config.yaml
horizontal_flip: true
encoder_depths: [2, 5, 5]
decoder_norm: "rmsnorm"
decoder_parallel_block: false
decoder_drop_path: 0.15
decoder_tie_embeddings: false
Rows from block 2 of the text decoder of a small image captioner, named by matrix and row number. Rows with one number belong to one neuron. Each number is 200 + 40 x the weight over its row's rms, rounded and kept within 0 to 999. All counts start at 0.
After each neuron's rows are labels from the 100 texts, of 14976, where the neuron reaches its highest value: "fires on" is the input token at the peak. Only what is clearly more common there than usual is listed. The data: regions of photos with short descriptions (Visual Genome).
# fc1: MLP up (decoder.blocks.2.mlp.fc1.weight, 768x192), inputs 96-191
# fc2: MLP down (decoder.blocks.2.mlp.fc2.weight, 192x768, transposed), outputs 96-191

fc1.743,182,206,209,203,143,231,171,116,121,178,151,138,204,236,224,204,184,228,271,272,160,216,169,204,180,165,196,197,260,211,248,112,199,197,217,168,180,196,184,135,250,196,232,191,264,177,215,232,185,209,214,160,162,176,260,242,162,156,85,246,140,160,194,207,239,207,208,235,162,255,264,159,189,196,178,272,254,204,194,203,152,166,162,186,244,193,177,199,174,179,194,186,285,247,198,228
fc2.743,250,200,177,306,137,152,143,232,232,188,219,140,216,188,169,160,167,173,123,182,153,183,192,241,168,229,188,266,268,149,183,204,222,187,172,176,250,176,354,152,277,294,148,199,219,285,208,167,233,198,256,197,267,188,181,129,208,244,178,223,210,249,166,193,217,210,175,267,225,220,167,190,233,233,165,204,253,222,220,151,228,120,230,205,220,218,217,162,186,170,174,234,253,182,195,309
fires on: "of"; "on"; "a"; "red"

fc1.300,136,170,223,133,182,195,258,234,183,168,274,222,233,126,264,190,190,191,192,129,208,171,237,217,199,145,136,241,140,222,247,200,225,210,197,198,252,189,176,195,149,182,195,204,154,197,128,194,220,138,179,179,141,214,212,235,141,170,216,149,238,199,228,154,138,179,182,187,189,137,230,186,155,202,229,180,150,148,214,195,239,249,163,193,250,175,252,191,253,240,185,272,209,276,249,194
fc2.300,211,217,299,176,167,172,185,173,258,196,158,214,157,181,256,215,233,235,102,219,235,231,251,180,149,168,176,249,173,143,225,153,214,174,260,228,230,267,206,36,232,210,278,228,210,238,214,231,229,140,175,158,222,215,189,190,198,222,189,218,245,215,237,204,221,199,283,195,160,261,202,197,175,227,163,204,178,190,101,249,141,178,191,276,240,189,209,236,187,175,153,259,185,179,158,294
fires on: "of"

fc1.637,209,270,255,256,206,228,173,232,129,209,169,180,198,201,244,207,234,219,202,189,189,212,231,103,173,229,187,238,225,148,119,224,118,176,229,172,206,193,214,207,248,210,225,227,223,173,219,238,196,317,215,227,192,274,272,211,196,239,228,249,162,216,174,154,171,208,229,244,178,131,147,226,174,150,236,180,141,224,158,217,184,222,181,162,245,187,201,117,214,189,271,173,252,246,210,219
fc2.637,193,189,131,174,222,197,253,226,186,188,248,199,169,176,246,196,163,225,188,183,145,222,196,149,216,282,243,216,181,195,150,213,198,225,152,231,160,172,234,203,184,195,172,161,186,288,184,242,199,198,230,169,144,160,211,147,72,260,191,146,163,96,101,234,208,204,206,293,251,220,174,200,185,237,218,139,223,200,73,234,174,201,222,167,204,203,217,178,226,169,216,159,164,228,184,271
fires on: "is"; "are"

fc1.631,145,203,226,167,159,125,185,157,316,163,222,217,223,149,262,206,195,249,202,216,215,180,218,156,172,189,265,228,143,175,155,186,185,254,167,154,204,219,229,224,168,119,194,252,212,289,174,208,183,211,200,195,134,200,207,212,213,182,174,187,242,159,251,216,209,153,206,314,187,218,218,199,129,159,199,88,194,247,265,171,238,113,208,143,165,201,237,151,204,218,191,184,203,275,132,196
fc2.631,226,244,220,144,237,233,250,230,158,226,152,161,213,238,183,221,201,172,142,145,217,171,199,230,206,136,126,231,201,188,212,262,212,243,157,201,245,163,79,240,217,263,150,182,166,194,114,188,221,212,233,196,207,162,214,166,179,185,251,239,177,284,135,173,184,225,198,134,283,169,231,290,237,212,210,187,313,237,123,150,153,246,135,232,210,215,226,193,211,169,199,154,198,197,209,208
fires on: "clock"; "dog"; "airplane"

fc1.483,169,197,173,209,148,144,234,173,137,237,205,335,224,193,227,173,218,194,137,149,229,147,242,183,178,182,181,235,177,163,219,189,261,245,239,273,217,272,160,159,193,176,207,162,170,187,146,188,227,219,298,210,251,278,229,212,268,219,214,180,183,233,209,195,147,244,186,196,237,163,140,247,208,177,259,169,198,172,145,193,250,230,163,194,275,180,214,221,248,222,185,255,241,200,159,220
fc2.483,218,182,288,209,220,153,101,258,211,144,144,162,194,198,244,179,226,210,202,142,209,181,175,255,151,186,191,260,73,214,192,132,169,258,244,198,230,239,143,126,255,187,217,201,243,128,156,142,172,210,227,202,260,188,211,235,235,192,202,269,228,168,226,195,253,182,183,227,255,197,201,200,150,189,184,191,278,221,218,206,223,181,222,152,250,190,232,215,279,242,216,225,168,237,243,169
fires on: "of"; "with"

fc1.316,173,207,212,225,142,214,234,215,219,247,256,91,226,150,214,270,225,234,212,207,236,245,240,241,159,240,215,148,179,254,229,176,163,182,170,161,282,221,257,180,186,157,253,179,155,231,210,272,234,233,298,158,211,266,215,214,139,204,262,249,239,173,217,192,285,203,203,238,144,178,199,205,181,211,259,168,182,149,245,199,191,140,125,206,248,279,216,161,169,135,210,230,224,263,124,211
fc2.316,236,131,147,189,172,195,197,183,167,184,215,257,146,280,165,249,146,222,235,223,177,196,219,242,203,215,169,209,207,141,192,271,209,222,242,199,117,168,105,208,158,121,223,140,155,156,218,154,214,184,213,262,211,195,232,202,242,236,174,86,213,146,224,201,221,203,143,242,205,227,212,152,144,259,156,122,152,277,167,195,136,217,206,272,186,198,236,210,269,221,187,188,195,184,185,252
fires on: "is"; "white"; "frame"

fc1.561,167,183,182,176,192,184,192,114,243,260,237,284,185,183,207,147,211,200,194,209,191,290,243,197,137,188,193,241,210,220,217,199,157,231,209,185,251,282,262,207,170,189,189,200,189,308,173,159,201,223,273,186,197,234,163,151,287,206,215,252,226,158,179,213,232,213,195,206,81,144,194,200,106,194,211,166,145,214,223,191,182,224,194,133,166,218,191,122,226,231,181,185,294,159,235,227
fc2.561,245,242,221,182,213,239,161,180,218,159,208,224,189,190,172,242,192,210,167,238,174,266,104,180,258,126,231,253,198,163,259,238,264,178,156,199,195,242,159,158,265,119,150,246,154,195,172,214,196,282,250,184,160,149,205,195,254,169,164,173,228,200,224,282,173,255,262,232,245,205,168,220,207,185,191,192,196,182,151,199,242,232,129,154,252,209,128,155,288,136,196,190,138,206,169,233
fires on: "sky"; "window"

fc1.63,136,274,155,206,132,220,273,192,195,210,196,254,228,169,225,210,213,259,195,185,178,182,162,181,197,176,149,183,166,164,148,137,232,113,212,232,205,160,225,171,211,230,228,189,141,239,141,276,192,110,201,188,192,177,208,184,159,209,175,280,185,169,154,202,243,246,217,129,172,219,238,246,165,214,200,166,144,136,196,198,213,215,228,232,160,153,292,198,194,204,197,165,230,165,182,283
fc2.63,101,165,157,246,179,203,229,176,126,233,184,233,110,237,220,207,201,222,195,166,191,140,195,238,152,206,199,152,212,135,210,208,128,247,192,153,214,115,269,253,184,260,162,289,187,254,168,196,233,206,180,168,215,160,151,178,204,187,212,182,153,194,234,198,181,138,172,182,222,186,197,177,199,152,186,229,147,237,246,189,214,226,227,288,216,162,221,155,164,146,107,240,233,178,180,251
fires on: "is"; "dark"; "and"

fc1.482,173,215,155,227,145,130,197,200,219,225,124,209,166,234,268,203,197,316,232,200,174,194,204,222,183,228,254,261,201,155,178,177,200,200,151,216,182,206,209,295,172,141,172,283,178,250,210,228,260,254,221,206,154,162,318,213,230,221,228,155,233,199,256,122,233,199,214,161,176,141,231,243,199,208,182,191,225,179,220,291,128,197,133,230,213,209,227,156,215,193,184,157,217,232,162,190
fc2.482,203,148,184,219,288,259,112,201,232,194,268,208,238,196,189,222,196,191,175,161,215,275,218,221,175,197,135,249,196,194,188,171,205,180,161,258,243,176,213,204,203,162,102,177,208,268,248,119,189,278,242,222,138,230,204,181,170,224,244,188,199,263,230,254,193,156,166,197,134,200,153,218,247,315,253,155,280,178,189,251,191,254,161,193,167,209,214,180,226,153,195,179,215,214,160,234
fires on: "clock"; "stuffed"

fc1.721,185,122,183,187,219,209,258,126,279,204,247,249,274,180,210,194,210,213,221,162,142,204,189,212,214,215,178,159,193,279,155,179,290,160,195,177,233,207,225,151,171,226,159,174,124,196,210,277,146,223,208,168,230,224,153,250,251,136,150,222,181,205,203,214,193,211,177,244,289,194,136,225,177,145,148,296,219,234,210,267,202,234,169,221,174,185,169,209,182,191,222,164,189,267,234,262
fc2.721,154,176,210,174,211,179,247,187,220,212,149,191,178,171,123,201,208,175,225,152,284,228,201,221,219,169,218,203,203,296,190,220,149,239,204,262,221,148,209,287,183,183,227,161,190,208,117,212,208,206,227,199,227,119,265,202,194,155,205,186,206,181,197,137,206,149,228,214,160,166,211,185,235,137,160,192,211,229,206,173,223,215,268,196,174,169,165,144,221,225,221,183,188,179,219,147
fires on: "of"; "the"; "a"; "in"

fc1.365,110,214,268,237,192,111,135,209,226,257,182,213,248,88,224,173,187,186,240,266,204,228,242,237,180,226,238,208,205,192,132,234,154,204,147,141,210,225,237,175,111,227,113,206,272,196,168,213,242,218,184,161,139,256,213,169,284,111,199,235,211,181,174,238,149,227,161,188,194,226,250,167,201,182,254,253,205,198,208,128,154,167,161,226,191,229,226,199,157,173,260,174,175,141,235,194
fc2.365,295,233,278,180,269,210,120,199,136,187,145,208,167,237,250,253,87,218,261,265,123,223,158,247,205,136,200,180,168,192,158,244,168,157,192,298,235,191,198,220,205,158,217,123,148,183,262,214,208,208,184,187,224,159,197,219,101,262,138,175,180,168,138,226,130,166,202,165,246,216,215,223,237,246,190,202,258,244,282,206,149,182,185,203,260,205,218,169,193,166,189,215,163,197,204,187
fires on: "of"; "the"

fc1.384,154,254,166,102,221,186,295,158,251,228,305,224,222,151,197,216,233,242,165,194,248,277,269,145,242,182,178,224,139,170,211,128,272,176,156,226,204,168,191,201,210,195,135,181,186,165,178,191,165,229,235,258,182,195,176,200,191,209,232,167,140,201,160,242,173,239,152,213,212,245,253,200,200,231,201,194,142,258,258,249,212,194,229,215,179,193,214,230,191,207,210,178,208,222,168,187
fc2.384,154,215,178,243,219,222,191,229,161,255,195,262,178,205,170,148,193,294,267,170,206,186,209,217,183,259,209,225,220,113,209,169,104,186,162,258,245,203,240,190,200,183,220,207,193,176,165,184,222,201,184,177,266,198,211,184,210,252,242,221,242,167,193,229,217,225,220,177,278,190,188,147,222,292,210,157,247,184,168,232,201,161,198,162,160,209,218,202,131,198,208,164,185,148,260,177
fires on: "is"; "and"; "of"

fc1.621,179,262,102,199,207,174,215,218,182,242,205,119,215,144,251,249,166,200,176,222,195,182,190,182,232,168,130,240,260,206,137,272,245,186,243,208,178,166,211,174,231,295,232,253,179,147,172,210,212,159,187,168,222,214,209,144,170,283,260,173,249,189,259,248,238,193,206,245,268,166,171,196,241,177,157,211,269,201,241,210,232,206,174,218,181,216,140,208,185,178,236,251,234,203,90,128
fc2.621,187,166,228,167,235,210,195,154,231,204,210,231,140,246,173,202,216,209,243,204,231,189,219,223,187,109,178,272,177,131,144,232,136,176,217,218,275,178,251,197,138,222,175,186,271,206,121,183,208,176,231,164,142,204,229,195,172,181,147,200,271,210,236,198,144,225,195,140,173,165,139,226,276,244,221,170,213,242,185,173,144,262,128,165,194,177,193,140,197,231,194,216,157,278,276,277
fires on: "clock"; "a"; "tree"

fc1.592,187,250,201,182,196,209,192,189,229,280,252,228,255,224,231,136,182,256,132,187,182,178,178,236,256,160,214,260,154,156,155,197,197,167,214,271,234,190,207,269,211,124,190,216,157,132,189,225,164,203,235,215,140,177,243,196,222,208,187,173,273,288,215,215,133,256,165,259,204,92,131,269,198,200,224,163,143,210,207,126,174,197,202,186,155,191,221,232,214,176,244,183,201,199,196,104
fc2.592,220,179,233,216,239,194,163,287,211,175,238,236,247,164,235,215,189,200,229,193,284,102,218,262,86,202,216,135,221,200,200,272,138,208,226,156,220,226,333,271,139,156,267,209,206,191,221,149,218,305,192,185,192,220,247,175,171,258,239,194,140,181,189,224,226,199,203,212,162,227,180,189,254,238,186,135,238,212,225,245,221,231,209,204,232,204,152,171,211,186,129,160,208,181,159,201
fires on: "clock"; "on"; "giraffe"

fc1.575,173,221,229,155,144,172,198,147,219,169,248,240,211,150,157,223,274,130,194,137,209,242,142,231,178,236,173,198,187,135,134,202,167,215,201,207,215,184,210,233,166,205,189,260,273,141,106,207,194,170,225,201,146,209,206,168,248,275,149,127,286,250,216,148,173,132,181,225,200,164,205,228,177,225,200,242,189,125,249,198,232,230,189,148,245,237,202,207,156,165,225,138,276,164,264,235
fc2.575,166,247,153,210,249,162,206,180,250,153,223,157,216,183,142,256,142,170,202,264,213,179,153,208,144,151,238,262,166,163,203,249,208,192,171,190,192,193,250,230,182,229,168,196,225,167,207,209,247,143,223,264,177,223,204,178,186,182,216,166,205,208,210,202,197,163,142,239,198,182,199,161,277,184,294,204,233,191,159,239,204,157,158,114,224,203,131,170,176,208,215,189,190,122,234,169
fires on: "sky"; "ground"