{
  "encoder_arch": "resnet_bottleneck",
  "model": "image captioner",
  "dataset": "regions of photos with short descriptions (Visual Genome)",
  "train_examples": 50862,
  "image_size": 64,
  "crop_scale_min": 0.7,
  "horizontal_flip": true,
  "translate": 0.12,
  "tokenizer": "word",
  "vocab_size": 6471,
  "encoder_norm": "batchnorm",
  "encoder_activation": "relu",
  "encoder_depths": [2, 5, 5],
  "encoder_kernel_size": 3,
  "encoder_stem": "deep",
  "encoder_avg_pool_shortcut": false,
  "encoder_widths": [256, 384, 576],
  "fusion": "cross_attention",
  "decoder_width": 192,
  "decoder_layers": 6,
  "decoder_norm": "rmsnorm",
  "decoder_norm_position": "pre",
  "decoder_activation": "squared_relu",
  "decoder_mlp_ratio": 4,
  "decoder_head_dim": 64,
  "decoder_fused_qkv": true,
  "decoder_bias": "all",
  "decoder_qk_norm": false,
  "decoder_parallel_block": false,
  "decoder_inner_norm": false,
  "decoder_drop_path": 0.15,
  "decoder_positions": "learned",
  "decoder_cross_attention_every": 1,
  "decoder_tie_embeddings": false,
  "init": "orthogonal",
  "residual_init": "none",
  "optimizer": "muon",
  "muon_scale": "match_rms_adamw",
  "lr": 0.0022,
  "momentum": 0.95,
  "nesterov": true,
  "orthogonalizer": "polar_express",
  "adamw_lr_other_params": 0.0016,
  "steps": 3700,
  "batch_size": 64,
  "epochs": 4.7,
  "lr_schedule": "wsd",
  "decay_fraction": 0.3,
  "final_lr_fraction": 0.05,
  "warmup_steps": 70,
  "weight_decay": 0.4,
  "adamw_weight_decay_other_params": 0.01
}
Rows from block 4 of the image encoder of a small image captioner, named by matrix and row number. Rows with one number belong to one channel. Each number is 50 + 10 x the weight over its row's rms, rounded and kept within 0 to 99. All counts start at 0. After the name is the row's rms in percent of the matrix's.
Before each channel's rows are labels from the 100 images, of 14976, where the channel reaches its highest value: "strongest on" is what is common among them. Only what is clearly more common there than usual is listed. The data: regions of photos with short descriptions (Visual Genome). In brackets: how many of the 100, against the usual share in percent.
# convs1: 3x3 conv (encoder.blocks.4.convs.1.weight, 96x96x3x3, each kernel summed), inputs 0-31
# convs2: expand pointwise conv (encoder.blocks.4.convs.2.weight, 384x96x1x1, transposed), outputs 0-31

strongest on: text has "sky" (33 vs 1.8); text has "blue" (26 vs 5.2)
convs1.35 103:50 49 36 61 58 59 50 56 37 49 50 68 47 57 65 70 44 44 58 47 59 58 52 35 50 64 55 51 51 58 58 31
convs2.35 098:50 68 52 62 41 52 41 56 44 42 38 45 51 43 52 48 38 45 55 40 55 50 39 41 52 62 62 61 49 29 47 51

strongest on: text has "sky" (32 vs 1.8)
convs1.51 120:33 50 51 47 45 56 54 54 27 50 27 50 46 46 51 45 55 59 47 46 47 36 58 57 37 30 24 48 39 50 51 69
convs2.51 102:43 40 44 47 55 31 48 42 42 44 61 44 51 48 42 48 38 60 43 52 48 77 31 64 50 68 62 60 58 47 48 50

strongest on: text has "sky" (29 vs 1.8)
convs1.22 108:64 54 60 38 31 51 68 54 49 65 55 52 42 46 59 30 54 57 55 66 70 55 56 42 53 45 53 45 53 51 55 64
convs2.22 095:48 63 37 29 53 42 53 49 52 46 59 58 64 46 62 42 30 43 53 34 63 49 54 58 43 38 50 57 41 45 50 37

strongest on: text has "sky" (28 vs 1.8)
convs1.27 092:50 42 67 47 44 50 57 46 48 52 39 52 51 54 59 34 55 40 43 55 54 47 57 58 40 63 49 55 47 56 62 40
convs2.27 098:33 54 50 49 45 57 46 41 36 59 61 60 55 51 75 39 32 38 37 48 40 57 50 37 39 48 46 36 52 40 57 45

strongest on: text has "sky" (35 vs 1.8); text has "blue" (27 vs 5.2)
convs1.15 096:42 46 41 58 56 75 60 49 52 57 42 54 33 68 67 48 46 37 40 42 72 63 55 44 55 61 51 55 49 59 69 35
convs2.15 095:67 55 38 54 40 64 53 54 49 58 57 54 61 66 48 50 62 34 48 56 61 37 42 61 43 53 44 60 41 50 60 46

strongest on: text has "sky" (33 vs 1.8); text has "blue" (27 vs 5.2)
convs1.30 095:48 51 47 46 41 64 56 42 54 39 58 44 47 71 62 41 59 46 38 44 57 34 61 51 71 56 40 60 83 60 59 47
convs2.30 102:57 64 55 49 54 63 30 35 62 53 57 43 58 65 65 64 59 41 45 43 54 54 54 50 39 50 53 39 44 36 42 53

strongest on: text has "sky" (32 vs 1.8); text has "blue" (26 vs 5.2)
convs1.19 111:48 52 60 58 36 70 63 55 55 50 55 46 42 62 58 51 40 46 49 56 54 53 78 57 42 45 52 37 49 72 61 39
convs2.19 100:48 45 48 56 49 51 50 36 60 38 58 52 55 53 67 45 50 46 29 48 58 47 53 44 42 66 52 53 70 47 39 43

strongest on: text has "sky" (26 vs 1.8)
convs1.58 082:52 58 42 43 56 51 35 53 48 38 37 59 43 58 56 44 47 68 52 38 57 49 41 46 65 45 51 41 44 53 57 52
convs2.58 095:50 46 29 56 62 56 34 43 62 42 46 54 63 38 41 53 49 59 42 68 43 49 55 51 57 47 53 44 58 47 51 53

strongest on: text has "sky" (35 vs 1.8); text has "blue" (26 vs 5.2)
convs1.78 111:46 59 44 41 79 50 38 46 52 31 51 54 54 50 62 41 49 45 49 59 47 45 53 47 55 49 54 39 63 46 60 49
convs2.78 100:41 44 41 38 50 50 40 47 50 30 33 47 70 35 41 47 39 44 52 44 50 41 36 51 41 46 50 55 66 48 46 55

strongest on: text has "man" (28 vs 8.5)
convs1.68 080:38 58 39 50 58 58 50 44 51 39 42 55 54 50 71 38 46 35 51 43 56 43 59 45 69 30 58 43 53 50 54 44
convs2.68 108:58 39 36 45 50 43 43 61 43 49 39 61 60 50 48 47 62 50 49 56 51 69 51 35 52 41 49 46 56 29 63 66

strongest on: text has "man" (30 vs 8.5)
convs1.10 089:47 76 52 44 51 60 65 48 53 34 52 47 53 55 70 56 49 40 59 49 47 47 56 53 44 54 63 51 52 58 52 67
convs2.10 103:48 44 42 28 42 37 49 49 48 44 66 40 46 42 43 52 50 32 54 45 53 43 47 32 45 72 60 44 55 44 63 40

strongest on: text has "sky" (34 vs 1.8); text has "blue" (27 vs 5.2)
convs1.65 097:54 70 61 48 59 72 50 59 49 47 45 72 59 64 66 49 58 56 65 45 52 33 57 43 40 51 45 53 60 55 57 71
convs2.65 102:51 48 40 78 46 46 47 42 70 61 50 61 48 53 54 39 58 51 50 23 58 55 36 57 54 43 60 51 66 40 54 58

strongest on: text has "sky" (36 vs 1.8); text has "blue" (25 vs 5.2)
convs1.21 106:54 39 61 46 29 52 46 52 46 63 57 43 64 51 58 30 56 43 41 45 62 59 52 57 71 47 40 50 39 54 60 33
convs2.21 097:51 56 44 52 41 49 55 44 39 44 59 52 58 47 56 66 52 47 39 59 53 60 45 40 46 55 58 49 54 54 48 45

strongest on: text has "sky" (34 vs 1.8); text has "blue" (28 vs 5.2)
convs1.18 129:55 46 53 54 67 49 54 39 37 44 39 45 59 64 54 44 43 49 41 32 60 59 50 51 41 48 28 57 35 54 55 26
convs2.18 090:65 55 42 46 49 45 54 47 41 37 50 64 66 44 40 54 46 57 53 49 46 59 51 66 50 56 58 72 55 51 41 61

strongest on: text has "sky" (36 vs 1.8); text has "blue" (26 vs 5.2)
convs1.37 097:53 49 58 42 46 49 51 56 46 48 45 52 54 63 51 42 47 43 61 51 67 64 52 51 47 43 63 54 46 45 73 65
convs2.37 090:35 45 40 47 55 52 49 43 62 57 39 58 53 45 46 65 55 51 50 38 47 45 48 56 43 40 56 37 53 50 46 55

strongest on: text has "man" (33 vs 8.5)
convs1.0 078:58 49 52 59 48 35 53 39 41 40 58 52 49 46 39 49 37 49 43 49 57 17 56 47 61 36 36 52 65 48 44 51
convs2.0 097:36 54 31 51 38 59 50 40 38 32 58 45 52 59 63 52 29 60 44 68 68 48 60 84 50 54 44 49 64 47 63 40

strongest on: text has "sky" (34 vs 1.8); text has "blue" (25 vs 5.2)
convs1.53 092:48 61 37 41 52 67 42 49 51 47 39 48 56 85 63 67 47 50 42 40 59 38 55 37 61 55 45 39 44 58 66 26
convs2.53 094:63 54 42 47 57 55 37 48 42 42 36 41 48 43 31 38 45 40 48 65 51 45 48 57 31 48 63 45 61 52 42 46

strongest on: text has "sky" (34 vs 1.8); text has "blue" (27 vs 5.2)
convs1.14 089:45 75 53 62 67 74 47 49 36 58 45 54 53 76 58 57 52 38 54 63 37 52 58 62 50 66 38 54 60 78 63 52
convs2.14 095:54 63 48 52 54 49 45 51 48 53 43 55 45 41 53 62 45 54 68 61 51 61 31 58 47 70 57 51 44 56 28 65

strongest on: text has "sky" (27 vs 1.8)
convs1.46 093:42 70 45 51 56 56 57 70 56 46 49 70 67 73 56 49 49 44 44 59 73 47 47 66 54 60 61 46 57 69 47 50
convs2.46 092:62 67 47 49 44 55 47 51 32 49 43 46 51 58 31 26 58 51 41 52 53 71 46 45 43 46 66 51 49 48 52 53

strongest on: text has "sign" (28 vs 1.9)
convs1.45 083:46 30 44 40 35 47 59 43 50 60 63 46 45 55 49 52 46 54 56 51 44 48 41 46 62 54 47 58 82 54 48 30
convs2.45 101:50 43 44 54 37 73 65 42 62 57 57 44 46 41 44 37 35 48 52 63 57 39 49 40 42 53 37 49 40 41 22 74